Weights of a small image classifier: 64-pixel images.
Rows from block 8, named by matrix and row number. Each number is 128 + 24 x the weight over its row's rms, rounded and kept within 0 to 255. All counts start at 0. After the name is the row's rms in percent of the matrix's.
# conv: 3x3 conv (model.blocks.8.conv.weight, 192x192x3x3), inputs 72-77, a 3x3 kernel for each
conv.0 095 [116 118 118 117 118 117 116 115 114  89  82  84  87  79  81  90  83  87 137 142 144 134 139 143 127 133 139  99  99 100  97  97  98  97  96  98 109 113 110 114 115 113 130 131 129 122 124 125 119 120 120 122 121 119]
conv.1 095 [124 133 126 133 140 134 125 132 127 141 143 133 142 142 132 143 143 133 106 100  97  96  94  90  92  92  89 111 107 108 110 104 103 114 107 106 104 110 110 105 108 108 115 116 115 124 145 140 138 159 152 131 149 142]
conv.2 098 [ 58  46  57  48  33  49  63  54  67 144 146 140 146 149 141 142 143 136 141 144 139 142 145 139 137 140 138 124 124 121 119 118 118 111 111 110 102  99  98  92  89  91 102  99 100  92  92  97  85  84  92  83  85  92]
conv.3 098 [112 111 113 112 109 112 114 113 114 128 124 123 124 122 119 124 120 117 136 138 133 126 128 124 115 116 114  81  81  77  67  66  63  58  57  55  84  84  80  89  90  90 126 128 128 120 116 118 114 113 114 119 117 121]
conv.4 095 [178 181 172 184 189 178 179 183 172 115 110 112 114 106 108 121 110 113  55  66  70  59  69  73  52  65  68  83  89  91  84  90  89  84  86  83  99 104 102 127 130 125 121 125 123 174 173 163 175 174 166 171 169 159]
conv.5 096 [ 95  98 103 110 111 115 133 135 137 114 109 119 136 136 143 136 138 145 124 122 120 133 130 129 129 128 127 114 117 123 134 138 141 137 141 142 195 217 199 103  99  93 131 119 115 107 107 106 115 113 108 126 119 119]
conv.6 101 [156 156 152 151 150 151 148 151 152 122 119 125 109 106 111 109 106 111 141 138 135 137 133 130 142 139 137 150 158 161 156 166 167 170 181 183 102 106 101 157 164 160 163 166 164 117 118 119 121 123 126 128 131 134]
conv.7 100 [111 113 114 110 113 111 110 111 110 132 130 132 133 132 137 135 134 136 112 116 117 114 119 120 111 114 116 128 130 129 127 129 130 128 130 133 132 131 128 134 133 131 130 131 130 140 139 132 135 132 125 133 130 124]
conv.8 091 [102 100 100  96  96  96  95  94  95 128 124 130 132 130 132 137 134 138 135 140 136 138 143 137 128 133 128 125 123 125 125 125 125 132 129 131 112 111 113 123 122 120 133 130 129 111 108 105 105 101  99 109 105 103]
conv.9 102 [113 113 118 110 110 116 114 114 121 153 160 156 153 162 161 147 157 157 168 168 165 161 163 159 153 153 150 148 149 150 154 155 158 154 155 157 145 145 146 130 126 123 137 131 129  97  94  98  99  92  95 109 102 102]
conv.10 093 [ 97  97 105  89  89  99  82  83  93 129 128 124 119 117 112 109 108 102 130 126 117 129 123 115 125 119 110 110 108 105 111 105 103 110 106 102 124 124 118 124 125 118 138 138 134  84  96  91  90 103 103  81  95  96]
conv.11 112 [127 128 135 129 128 133 132 130 134 142 145 144 142 146 146 138 144 147 125 127 130 118 119 123 114 115 119 109 112 116 111 111 112 114 112 112 116 113 111 121 118 116 127 123 122 130 128 130 135 128 128 144 135 130]
conv.12 089 [119 126 128 127 133 135 130 135 138  91  95 105  83  85  96  88  88  98 119 120 123 129 132 131 133 136 135 103 102  99 113 116 118 135 139 139 112 117 112 183 199 189 137 138 124  76  94  86 116 129 119 116 126 116]
conv.13 102 [ 55  44  57  50  36  53  62  50  67 143 147 137 145 149 138 141 143 134 130 130 128 128 128 125 122 124 121 120 119 120 116 113 113 110 106 107 116 112 114 104 102 104 106 106 109 112 112 113 106 107 111 103 106 109]
conv.14 100 [144 145 146 140 145 149 135 140 146 146 147 148 130 134 135 123 125 126 132 135 133 125 126 126 131 132 132 150 156 158 160 166 166 187 195 194  94  89  83 126 122 120 154 154 150 116 115 114 126 127 129 136 138 142]
conv.15 099 [106 106 106 105 102 101 106 102 102 118 119 125 118 117 121 116 113 116 135 145 148 136 144 148 134 143 147 126 120 125 121 115 119 128 125 127 128 129 126 135 137 133 144 147 141 150 149 139 151 149 138 143 144 133]
conv.16 101 [102  81  92  86  68  83  92  79  96 175 194 166 198 217 191 184 204 179 138 141 136 140 143 137 141 144 141 133 132 132 137 137 138 135 133 136 128 118 120 118 106 109 113 103 103  82  68  80  78  65  77  86  78  94]
conv.17 109 [116 111 113 110 105 107 114 110 113 141 139 137 138 137 131 135 134 128 126 124 114 117 114 106 108 106  99  88  92  89  78  82  80  69  74  73  81  79  77  91  92  92 124 126 131 103  95 100  95  87  93 105  95 103]
conv.18 113 [132 130 133 128 124 127 130 127 129 135 135 135 135 135 133 132 133 131  94  94  88  86  85  80  80  79  76  80  84  84  75  79  81  76  80  80  89  83  81  99  94  94 129 128 130 125 118 124 118 109 113 128 116 119]
conv.19 100 [140 131 129 135 124 121 142 132 127 112 116 125 112 117 123 117 120 123 142 145 138 141 145 136 142 151 147 121 128 127 115 122 121 111 119 116  92 100  94  97 104  92 120 126 116 125 115 117 117 106 107 122 109 114]
conv.20 104 [115 113 117 111 108 112 113 111 115 171 177 173 173 180 179 166 176 176 165 167 163 162 164 160 158 160 156 129 129 131 130 130 134 132 131 134 121 118 119 125 119 121 133 128 128 112 103 107 108  98 101 112 104 106]
conv.21 086 [ 91  94 100  84  87  95  89  91  96 133 131 129 129 128 129 128 129 130 171 172 171 167 169 168 160 163 162 111 115 115 109 113 111 108 109 106 135 137 136 125 126 123 118 118 113  90  98  95  83  94  91  75  84  86]
conv.22 094 [125 131 130 128 131 130 120 124 122 123 122 126 127 125 128 129 126 129 138 139 141 144 145 144 144 143 141 125 122 127 139 137 141 157 156 161 171 175 175 147 143 136 134 136 136 158 154 149 158 157 151 151 150 149]
conv.23 103 [101  87  92  95  84  91  97  88  99 196 213 185 208 229 199 192 210 185 142 145 140 141 145 141 142 147 143 129 130 131 134 134 134 133 134 134 122 114 116 120 112 114 110 103 102  93  83  88  92  84  92  95  91 101]
conv.24 097 [116 117 120 122 120 123 120 117 120 111 112 107 105 104  98 103 103  96 126 131 131 121 127 126 115 121 122 135 132 132 131 127 126 134 131 126  96 100  97  93 100  97 104 107 105 110 120 120 111 123 125 103 114 116]
conv.25 107 [153 154 149 155 156 151 152 153 149 127 131 135 129 131 135 134 136 141 139 138 138 138 137 136 136 133 133 135 138 140 135 137 139 133 134 138 132 134 135 131 134 133 139 140 142 136 133 127 133 130 123 130 126 121]
conv.26 091 [ 88  89  86  85  85  84  83  84  81 112 108 117 115 109 117 119 110 118 151 159 162 150 159 162 145 155 156 120 117 121 119 117 122 132 129 132 126 126 124 127 128 124 135 137 131 145 144 132 143 142 131 137 137 129]
conv.27 104 [130 133 131 131 135 134 136 142 143 104 106 115 101 101 107 101 100 105 125 127 128 128 131 131 133 134 133 104 106 101 120 127 125 137 145 143 113 118 114 192 207 198 151 152 138 103 112 105 140 144 135 144 148 137]
conv.28 102 [144 148 148 145 150 152 139 144 148 136 137 138 126 126 128 126 127 127 138 138 138 135 133 133 145 144 144 155 156 162 156 157 161 174 176 178 108 103  98 133 130 131 149 150 149 116 119 119 130 134 136 133 139 141]
conv.29 094 [ 93  95  90 103 105 101 120 123 120 103 107 120 131 138 146 132 142 149 121 118 118 128 125 123 121 122 119 115 121 125 127 136 139 131 137 138 184 199 185  93  92  83 146 140 131 102 100  98 104 103 100 122 118 117]
conv.30 108 [131 136 135 135 139 138 138 141 141 122 114 118 118 110 114 123 113 116  80  82  68  75  77  64  63  67  55  93 104 108  93 100 101  89  96  95  96 101 102  92 100  97 101 109 106 154 154 154 147 149 149 143 144 142]
conv.31 111 [125 127 126 123 124 122 132 131 129 120 120 125 119 118 124 119 118 126 146 151 153 143 148 151 143 149 151 109 112 116 111 115 118 118 120 122 130 130 131 156 158 153 154 153 147 155 150 147 163 156 150 172 164 154]
conv.32 113 [157 151 146 155 149 146 150 148 144 128 123 122 125 119 115 128 120 115 126 127 119 118 118 111 113 114 110  74  78  73  72  79  72  65  72  70 106 107 105 120 123 122 145 150 152 143 135 131 133 127 125 129 125 127]
conv.33 105 [123 118 121 118 113 115 119 116 119 161 164 159 160 163 158 156 157 153 116 113 106 109 108  99 105 102  94 104 105 102  97  99  96  90  91  90  96  88  84 103  98  97 124 123 127 114 104 107 109  98 101 115 106 110]
conv.34 091 [133 132 130 130 129 126 127 128 126 135 132 140 135 131 137 140 137 141 157 159 155 159 160 156 149 151 148 139 137 142 135 135 139 136 136 139 138 141 148 129 132 136 142 143 147 151 149 149 149 147 149 145 144 147]
conv.35 096 [137 132 132 132 125 125 140 134 135 116 116 122 113 113 118 111 111 113 125 125 115 133 133 123 138 142 136 107 116 112 107 116 113 105 114 112  78  89  87  84  94  87  85  95  89 117 109 114 110 102 109 114 104 114]
conv.36 100 [114 108 111 109 104 108 115 110 116 143 143 140 142 142 137 136 137 130 101  98  83  95  90  76  85  84  72  87  90  87  82  86  83  73  79  79  71  70  69  82  83  83 116 121 124 115 107 113 109 100 109 117 109 116]
conv.37 103 [104 103 102 108 106 103 116 116 113 122 131 126 133 145 141 130 141 140  82  83  81  88  87  85  98  96  93 146 152 147 149 156 151 136 142 139 143 145 143 126 125 124 111 108 106  66  67  68  65  67  68  70  72  76]
conv.38 095 [ 69  60  69  59  48  60  75  65  78 138 139 135 141 144 137 138 139 132 139 142 136 141 143 137 135 139 136 121 121 119 117 118 114 108 109 107  96  93  93  86  85  85  97  95  96  95  94  97  88  86  93  87  85  93]
conv.39 097 [118 112 120 114 109 119 109 103 112 136 141 136 120 122 117 103 104 101 140 148 150 134 139 139 137 143 143 132 135 138 129 132 133 141 143 144 110 113 109 117 122 116 169 168 164  94 101  95  99 110 106 100 110 105]
conv.40 105 [130 133 130 133 137 137 137 144 144 110 111 119 106 101 111 104 100 106 139 139 135 136 136 132 139 139 134 116 116 115 127 130 132 144 148 149 113 116 112 191 207 194 151 152 140 101 106  98 137 140 133 144 147 138]
conv.41 117 [134 136 139 132 129 132 133 132 132 129 129 129 128 129 130 128 130 132 138 138 138 133 132 134 128 128 131 111 114 117 111 114 115 111 114 114 105 104 100 118 117 115 129 127 125 124 123 127 123 119 120 128 121 119]
conv.42 089 [105 107 105 104 106 102 101 100  97  93  89  90  95  91  94 103  95  99 134 142 147 134 143 148 133 140 147 132 131 133 131 129 132 134 134 137 122 124 121 128 130 126 136 138 134 135 136 131 132 131 124 130 130 121]
conv.43 100 [154 160 154 160 167 162 156 166 158  86  83  89  84  81  89  94  91 100 135 139 148 134 137 145 141 143 148 126 120 121 121 114 116 129 123 123 137 140 140 134 137 132 140 141 133 214 240 210 236 255 234 204 233 205]
conv.44 099 [131 133 137 128 131 134 125 129 131 137 138 142 120 123 128 112 115 120 112 117 121 105 107 110 109 110 112 144 157 154 159 172 167 174 187 182 101 100  94 127 125 120 152 153 151  98 100  99 102 104 106 115 119 122]
conv.45 111 [143 139 139 141 136 135 141 136 134 115 112 116 117 116 119 123 121 126 139 138 137 138 137 136 135 133 131 128 131 128 131 133 130 129 130 127 121 126 125 121 127 127 121 124 126 108 108 111 105 105 108 107 103 106]
conv.46 099 [ 96  99 100  95  96  96  98  96  96 121 121 122 118 119 124 118 119 121 134 140 145 132 139 147 129 138 145 116 113 116 113 113 114 120 118 122 125 127 126 128 130 126 135 135 133 146 146 138 143 143 134 137 137 129]
conv.47 095 [117 121 120 116 116 112 108 106 104  90  91 106  87  88  99  90  88  96 131 137 143 131 136 140 136 138 138 142 137 137 137 135 134 148 148 149 125 127 118 141 144 134 152 157 149 146 150 139 148 154 143 138 144 136]
conv.48 097 [101  90  88  94  82  80  97  85  86 149 154 149 159 163 157 158 161 154 144 149 142 155 159 153 159 165 158 144 143 140 141 141 138 132 131 131 121 116 118 120 116 119 107 107 110 104  97 107  96  91 101  95  92 104]
conv.49 097 [108 104 109 107  98 100 103  89  88 124 123 122 123 121 117 125 122 116 128 130 129 129 128 126 133 130 127 134 129 122 130 123 117 128 125 119 127 131 120 125 128 122 140 137 132 105 114 110 104 114 110 100 108 105]
conv.50 101 [148 141 145 134 133 140 136 138 148 175 184 168 175 185 169 161 173 157 158 162 159 157 162 158 161 165 162 150 153 154 148 151 152 146 147 149 107 104 103 119 116 115 118 114 113 105 103 112 110 109 121 116 121 134]
conv.51 098 [144 141 138 142 137 138 144 138 137 115 110 112 115 111 114 125 120 122 125 131 130 127 135 134 125 132 133 109 113 117 116 124 127 126 132 137  98 105 111 103 106 113  95  93  97 113 115 120 108 109 114 112 109 113]
conv.52 094 [ 58  47  64  51  42  62  64  56  77 161 165 152 163 170 156 158 162 149 123 123 120 122 122 118 116 115 113 122 121 122 116 116 116 109 109 110 110 106 108 103 100 102 107 105 108 103 103 106  98  97 106  99 100 108]
conv.53 087 [139 138 142 132 133 136 131 135 138 145 152 148 140 149 146 125 137 136 132 134 132 125 127 123 127 124 123 159 173 174 172 187 187 175 187 187 134 136 133 134 133 129 135 133 129  99  97  97 100  99  99 106 108 111]
conv.54 095 [140 142 144 141 143 143 142 142 142 104 102 103 102  99 101 101  98 101 135 136 136 131 133 135 128 132 136  98 101  99  97 100 100  97 100 100  98 101 102 126 130 127 131 134 134 134 137 139 132 135 134 136 135 134]
conv.55 093 [144 144 141 145 146 141 140 142 136 141 146 151 144 148 154 146 151 155 123 125 125 128 128 127 125 125 123 124 126 129 125 128 130 128 131 136 121 121 128 118 118 123 123 123 127 138 136 133 138 135 131 129 130 127]
conv.56 101 [131 132 131 137 135 136 142 140 140 118 117 118 123 122 122 127 125 126  98  97  94 108 104  98 114 111 106 138 141 133 133 135 128 121 125 118 126 123 112 112 110 104 114 111 103 105 112 115 105 112 116 107 111 113]
conv.57 114 [148 147 150 143 142 144 146 144 144 115 113 113 112 110 112 113 111 112 104 107 107  99 101 102  95  98 101  75  82  83  79  85  86  84  86  86  88  86  85 101 101 101 127 126 126 136 134 138 129 129 130 135 131 132]
conv.58 103 [145 139 141 141 137 137 145 140 140 118 113 115 118 112 112 119 113 114 135 138 137 129 133 132 125 131 132  64  73  80  68  80  82  72  82  90  77  80  78  91  94  95 132 133 136 139 132 133 131 127 127 135 128 131]
conv.59 104 [126 130 132 124 127 130 121 124 126 135 138 142 126 130 135 124 128 130 120 124 127 117 119 121 120 119 122 139 140 143 148 150 154 164 169 171 127 126 124 141 138 133 155 155 155 127 124 124 131 129 128 133 134 138]
conv.60 090 [127 127 125 129 128 125 128 125 121  86  74  75  90  77  78 103  91  87 138 144 145 137 144 147 131 137 143 117 118 121 116 118 120 118 119 122 111 113 114 115 113 112 129 126 126 123 124 125 116 116 116 121 118 116]
conv.61 097 [121 114 111 116 110 105 113 105 101 152 157 154 159 166 160 159 165 160 113 119 117 115 122 122 122 130 129 146 149 145 147 151 148 141 147 144 120 117 115 127 124 124 114 112 112  94  88  91  95  92  97 101 100 106]
conv.62 103 [140 143 143 140 141 142 140 140 139  96  91  95  90  85  89  90  84  90 124 129 129 121 128 127 109 117 119 114 118 118 118 122 121 119 121 121 129 131 128 133 134 129 126 127 124 125 131 133 120 127 130 116 118 121]
conv.63 097 [168 176 167 177 186 176 171 180 169 128 125 127 130 123 125 138 131 131  87  90  89  86  92  91  75  85  83 114 119 115 114 115 110 112 113 103 125 127 122 137 138 131 125 126 120 176 178 166 178 182 169 170 172 160]
conv.64 110 [125 124 129 122 120 124 125 123 126 144 148 146 145 150 149 141 147 148 131 131 133 124 125 127 119 120 121 111 112 114 108 108 110 109 107 107 114 106 104 115 108 107 125 118 121 127 122 126 126 117 118 136 124 123]
conv.65 103 [133 136 141 128 135 141 126 131 138 142 143 146 118 121 126 105 107 113 121 124 125 108 109 110 111 111 110 143 151 150 156 164 160 180 188 184  98  97  89 124 122 115 171 171 165 101 102 100 110 114 116 124 126 129]
conv.66 098 [ 99 119 120 124 142 144 128 146 148 111 110 113 107 104 108 104 102 106 103 101  99 104 102 100 108 107 104 133 137 128 139 145 137 140 147 138 123 129 126 190 198 189 139 138 123  95 111 108 135 143 138 136 142 135]
conv.67 105 [136 137 137 135 137 137 135 137 137 128 119 120 127 118 114 128 118 115  43  40  18  33  31  13  23  24  12  81  93  95  86  94  95  78  88  88  93  98  99  92  96  96 123 129 127 151 149 147 141 140 140 135 134 135]
conv.68 094 [109 111 106 111 110 102 105  99  89 145 148 148 150 154 150 153 154 153 110 114 113 116 120 119 128 132 132 143 143 136 142 141 136 135 133 131 121 120 116 129 125 127 114 114 118 110 108 110 111 110 114 113 113 118]
conv.69 100 [229 244 228 250 255 248 232 249 231 106 105 110 107 104 109 116 110 114  94 104 112  98 109 117  98 109 117 119 119 117 118 118 113 117 116 110 124 124 122 136 136 131 127 129 126 175 177 168 178 182 173 172 175 166]
conv.70 103 [148 153 154 148 151 150 147 146 144 122 121 122 116 117 118 122 123 123 150 149 151 149 150 152 159 159 163 144 145 152 140 139 144 151 147 153 128 127 126 144 144 146 142 143 144 127 132 131 138 142 142 133 136 136]
conv.71 087 [147 146 149 149 148 153 151 151 151 137 143 140 137 144 140 138 141 139  59  55  56  53  48  48  40  39  40 110 116 115 115 117 115 119 119 115 116 116 112 143 141 134 157 155 149 162 157 154 163 159 154 177 170 161]
conv.72 107 [126 128 126 130 131 129 128 131 131 169 179 176 174 183 178 168 176 171 122 120 117 121 119 114 121 118 113 113 112 116 116 116 119 117 119 123 140 133 138 134 127 131 139 138 144 130 124 119 130 125 120 129 126 124]
conv.73 105 [117 117 113 116 117 111 111 112 106  84  78  85  85  79  85  90  83  87 122 127 130 125 131 133 126 131 131 133 129 131 132 128 132 140 139 142 128 129 124 139 141 135 145 148 143 152 150 142 155 152 142 149 148 138]
conv.74 103 [108 102 104 109  99  99 106  94  92 126 127 127 127 126 124 127 124 121 133 136 136 138 140 137 141 142 141 136 133 129 130 125 122 124 120 117 125 126 121 120 121 119 129 130 129 112 118 117 112 119 117 105 112 111]
conv.75 094 [ 95  95  95 100  96  94 101  90  87 125 125 125 122 120 119 123 119 115 155 157 156 157 160 159 162 163 161 136 130 129 129 123 122 130 124 125 122 127 123 119 124 121 118 121 120 116 123 119 116 125 122 106 115 113]
conv.76 115 [146 144 143 144 143 141 143 141 139 108 106 106 109 106 107 111 109 110 144 140 137 143 138 135 142 138 136 132 137 133 137 141 136 135 138 136 128 135 133 137 143 140 131 136 136 111 112 116 108 111 113 111 109 111]
conv.77 090 [100  90  79  94  85  78 102  92  84 154 161 161 159 165 163 158 162 160 178 180 165 185 189 174 177 183 170 139 140 138 137 138 137 127 128 127 136 135 138 129 127 128 101 103 103  92  88  94  89  86  93  89  86  92]
conv.78 103 [133 132 128 138 138 132 141 141 138 120 112 115 112 104 105 115 105 106 107 115 110  97 104 100  85  96  94  64  70  76  64  75  77  63  73  74  87  94  96  78  87  85 105 114 110 149 149 144 144 144 139 137 137 134]
conv.79 113 [123 123 128 120 118 122 121 120 122 135 135 134 133 135 136 133 135 139 152 152 150 148 147 146 142 141 142 125 127 128 125 126 127 125 125 125 118 116 114 122 120 118 132 128 128 110 109 115 109 105 108 116 109 109]
conv.80 093 [114 116 123 108 110 118 111 114 123 148 155 153 140 147 147 127 135 137 143 146 145 132 134 132 129 127 125 151 159 161 173 184 184 184 194 193 155 157 154 128 124 119 147 144 140  93  93  99  94  93  97 110 105 112]
conv.81 106 [114 120 122 113 120 122 121 128 129 113 107 111 113 111 116 109 110 114 133 130 128 134 130 126 127 123 118 134 141 140 144 152 151 152 156 155 190 202 195 116 114 109 139 134 130 129 129 126 131 130 127 133 129 126]
conv.82 092 [124 128 135 117 122 127 119 122 127 124 129 123 127 133 128 131 135 131 222 231 224 223 234 228 216 228 223 143 140 142 141 136 138 137 132 132 133 134 136 131 131 135 107 106 107 114 123 128 117 127 131 119 127 132]
conv.83 100 [ 63  54  65  55  43  54  70  58  69 129 129 125 132 134 127 129 130 124 132 135 132 136 138 136 133 138 136 126 125 124 122 121 120 114 114 111 113 110 111 103  98 101 110 108 106 105 105 108  96  99 101  95  95 100]
conv.84 098 [122 120 120 116 115 117 112 113 114 118 123 119 121 130 124 114 124 121  95  97 103  94  93  95 101  98  97 155 165 157 161 170 162 156 165 158 141 144 139 136 133 131 145 143 143  90  89  89  82  81  83  93  90  93]
conv.85 103 [136 138 139 135 140 142 132 137 140 129 130 142 127 128 138 132 132 138 155 154 152 155 155 153 147 147 146 133 130 134 136 133 138 148 146 149 151 151 157 145 141 144 150 147 150 145 144 142 148 150 148 141 145 145]
conv.86 104 [ 42  31  38  36  22  30  56  40  49 136 139 135 142 144 138 141 142 134 158 163 160 162 168 168 164 171 172 135 133 132 129 127 126 119 117 118 114 110 112 108 104 109 111 108 111 107 105 109 101  99 105 101 101 106]
conv.87 093 [106 105 106  98  98  99  99  98 100 154 150 154 150 148 151 151 152 156 180 182 174 180 182 174 168 171 163 122 126 126 119 121 123 116 116 116 130 131 133 123 121 125 127 126 128  98  95 102  89  87  92  87  85  89]
conv.88 093 [ 92  97  88 109 113 100 123 126 113  95 103 123 118 132 148 119 136 151 118 114 117 130 126 125 127 124 124 121 128 130 126 136 136 126 133 133 176 190 178  92  94  82 148 144 133 104 109 104 110 111 104 122 121 117]
conv.89 095 [122 114 105 118 108 100 116 104  94 123 132 139 125 137 143 127 139 143 122 127 128 117 120 121 122 124 126 138 140 141 140 142 142 151 153 154 118 116 110 121 118 112 134 132 131 107 101  95 114 108  99 120 114 110]
conv.90 097 [144 138 139 137 133 134 144 140 142 120 116 116 117 112 111 116 110 106 110 114  98 106 104  90  99 102  93  87  96  95  85  97  95  80  92  90  71  78  75  73  81  80 116 124 121 145 135 138 131 123 128 134 125 130]
conv.91 093 [137 135 135 138 138 136 139 136 132  77  66  63  78  65  64  93  76  76 142 148 151 139 146 150 131 140 144 116 117 119 109 112 114 105 108 111  98 102 102 105 105 105 134 132 131 122 124 127 115 115 118 122 121 120]
conv.92 094 [118 117 119 122 121 120 131 129 129 120 119 120 128 128 126 131 130 127 108 111 107 116 118 113 119 121 119 135 139 133 130 135 130 119 123 119 126 121 113 116 112 108 114 110 107 105 106 111 102 103 109 102 103 108]
conv.93 103 [255 255 255 255 255 255 255 255 255  94  94  96  97  97  98 103 103 103 110 112 118 110 114 121 113 117 126 119 121 121 120 121 121 121 121 120 122 124 122 135 136 135 131 133 132 159 160 155 162 165 160 160 161 156]
conv.94 100 [ 66  50  61  58  43  61  65  54  76 195 209 186 204 218 194 188 203 182 157 159 155 156 160 156 153 158 155 125 124 127 126 126 127 127 124 126 119 113 117 113 106 110 115 109 109  94  89  99  90  87  98  93  92 104]
conv.95 089 [157 157 155 152 151 151 152 149 147 113 107 106 110 102 101 111 104 101  82  86  80  76  82  77  72  78  75  76  83  84  75  81  81  72  77  78  85  88  86 109 116 111 143 147 146 158 156 155 150 146 146 148 146 145]
conv.96 091 [134 141 131 148 155 144 144 149 140 139 145 134 149 154 145 149 156 149 100  99  99  94  95  99  90  95  99 116 114 111 111 108 106 109 107 101 110 112 112 109 113 108 118 116 113 144 160 150 162 178 162 154 169 154]
conv.97 082 [142 146 148 139 142 146 133 136 143 139 141 138 139 141 140 137 138 137 151 153 152 149 150 148 145 146 143 129 132 132 149 153 153 162 166 167 177 180 178 128 125 118 116 113 111 128 128 129 132 132 132 136 139 143]
conv.98 106 [110 116 121 101 107 112 102 108 113 141 145 135 144 151 144 135 145 140 165 166 158 162 163 158 160 161 157 149 152 149 151 154 151 146 148 145 130 130 128 131 131 128 124 121 116  68  80  91  66  77  84  71  80  86]
conv.99 090 [107 112 122 112 115 126 122 128 138 128 119 124 135 128 131 117 116 118 133 134 130 131 129 129 124 122 120  95  97 105 129 133 140 147 151 154 194 217 197 120 117 112 126 120 118 108 111 105 112 113 109 110 110 111]
conv.100 091 [161 161 160 162 159 158 164 160 159 115 113 115 113 110 111 113 109 112 112 113 113 107 111 112 102 108 114  77  82  84  82  87  88  85  89  86  82  86  86 115 122 117 126 130 129 160 156 156 157 153 151 163 156 154]
conv.101 088 [107 106 106 105 104 104 108 107 108 133 129 135 130 126 133 137 133 140 225 230 220 227 232 221 207 211 201 129 123 125 126 119 119 127 119 118 150 151 155 145 141 141 134 133 128 145 142 141 141 138 139 135 133 133]
conv.102 092 [205 209 201 213 220 213 202 209 203  82  81  82  84  82  81  92  89  88 119 121 124 123 124 129 124 126 133 105 110 111 105 111 111 108 112 112 104 109 110 129 132 134 122 123 126 146 147 144 148 150 149 147 149 148]
conv.103 100 [139 141 140 137 138 141 131 135 137 140 145 147 128 131 133 121 124 127 128 130 132 119 121 123 126 127 129 148 152 155 155 160 160 181 185 184  98  93  86 123 117 114 155 154 151 109 109 107 119 122 122 133 136 137]
conv.104 093 [118 122 123 121 121 122 121 122 119 107 104 107 101 100 103 100 100 105 132 135 136 130 132 135 125 130 134 105 108 109 109 112 114 112 114 115 147 151 149 144 147 144 135 136 132 123 134 134 121 131 130 114 122 117]
conv.105 096 [137 139 140 136 139 140 132 136 137 108 110 122 117 119 127 122 125 130 135 138 137 142 143 142 135 136 135 131 131 133 143 144 146 153 154 156 165 168 168 126 123 122 126 125 126 142 143 141 143 145 142 136 138 139]
conv.106 088 [101  98  98  97  95  95  99  99  99 134 130 138 131 126 135 139 136 141 214 218 208 215 221 210 198 202 191 131 127 128 128 121 122 129 121 119 146 148 150 138 137 136 135 133 132 145 142 139 140 136 133 137 134 130]
conv.107 103 [128 137 131 137 147 141 133 142 138 131 118 118 127 113 114 131 117 118  31  35  27  29  35  26  17  25  19  85  97 100  88  97  97  82  87  84 100 105 104 107 112 108 106 112 107 155 162 154 160 166 158 147 152 145]
conv.108 100 [106 109 120 107 111 124 110 115 127 147 153 153 143 147 145 139 140 140 157 161 161 158 162 159 158 162 157 131 129 131 131 128 131 139 137 139 134 135 134 148 150 146 163 165 157 132 134 131 140 146 141 140 146 142]
conv.109 108 [113 118 119 111 116 118 109 116 118 116 116 114 118 119 118 114 116 115 136 130 126 133 127 122 132 125 120 158 164 156 164 167 162 157 160 155 146 151 147 140 145 140 126 130 125  57  71  73  65  77  78  64  74  74]
conv.110 104 [ 83  82  89  85  81  85  99  92  92 123 128 126 125 130 130 127 132 131 144 149 149 151 158 159 158 164 167 116 117 119 115 116 118 115 116 117 115 117 119 130 134 135 116 116 113 120 126 124 125 129 127 123 127 123]
conv.111 103 [113 111 111 115 109 106 112 103  99 126 126 126 129 128 127 132 128 127 104 103 107 109 106 105 116 112 113 141 137 131 134 131 123 126 123 115 128 125 116 121 122 116 130 132 129 113 122 120 114 121 122 110 118 117]
conv.112 099 [144 142 140 143 143 138 142 142 139 136 138 141 141 143 148 145 148 153 141 140 140 143 143 141 140 138 133 139 142 145 138 140 143 137 140 141 132 133 140 124 127 132 132 131 135 134 132 132 132 131 130 131 129 128]
conv.113 097 [146 146 149 143 144 151 137 143 150 152 156 153 134 138 138 121 127 127 136 138 137 126 129 126 131 132 131 148 154 157 159 166 167 187 191 193  90  85  81 122 119 115 155 155 150 109 107 106 118 120 122 132 135 138]
conv.114 110 [141 137 136 138 134 133 140 136 134 122 121 124 123 120 122 126 123 124 129 132 128 128 131 129 126 129 127  71  82  81  73  85  85  76  85  88  75  83  84  92  97  98 128 131 135 139 132 132 129 124 125 133 125 127]
conv.115 102 [112 105 107 108 101 103 113 108 109 127 124 122 124 121 118 121 119 114 142 140 130 132 130 119 123 121 110 102 103  98  93  94  89  81  84  80  87  87  83  97  98  96 124 128 128  93  89  90  83  79  84  89  87  93]
conv.116 095 [144 145 139 145 144 139 139 139 135 144 149 153 148 154 159 150 156 159 136 138 137 139 138 138 136 135 133 133 133 138 132 133 138 133 136 142 124 124 132 119 120 125 127 126 130 138 137 132 136 136 132 131 132 126]
conv.117 103 [131 132 132 131 134 133 130 130 130  90  83  84  84  77  80  84  79  82 129 131 133 126 129 132 117 121 127 112 116 116 117 120 120 118 119 121 146 150 147 143 146 144 136 139 139 118 124 124 117 123 125 114 118 119]
conv.118 099 [159 160 155 162 165 158 156 162 154 125 126 133 128 130 137 133 136 142 135 134 134 135 136 135 135 133 131 137 139 141 137 139 141 137 137 140 131 132 138 127 129 133 131 130 133 136 136 133 136 135 132 132 132 128]
conv.119 089 [ 99 100 104  96  95  98  98  96  98 121 122 120 127 131 130 123 129 131 134 141 140 139 145 146 134 142 143 115 118 119 127 136 136 131 138 139 172 179 177 111 109 106 112 109 103 128 130 129 124 123 118 117 117 111]
conv.120 092 [131 135 123 147 153 140 145 150 139 138 148 141 151 159 153 150 160 157  93 100  99  95 103 106  94 104 107 115 122 123 109 118 118 104 111 110 105 107 110 109 113 110 110 114 110 138 145 135 151 158 145 144 151 138]
conv.121 108 [134 137 139 133 136 138 129 132 133 138 140 145 124 126 132 118 122 126 124 126 128 118 119 121 124 124 126 139 143 145 150 155 155 180 183 181 100  95  87 131 127 122 161 160 158 118 117 114 126 127 128 133 135 138]
conv.122 090 [160 164 156 163 167 160 159 161 155 128 131 137 131 134 141 137 139 148 130 129 131 131 130 133 130 129 130 132 134 139 133 133 138 133 136 140 130 131 138 127 129 135 129 129 132 144 144 139 145 147 140 140 140 136]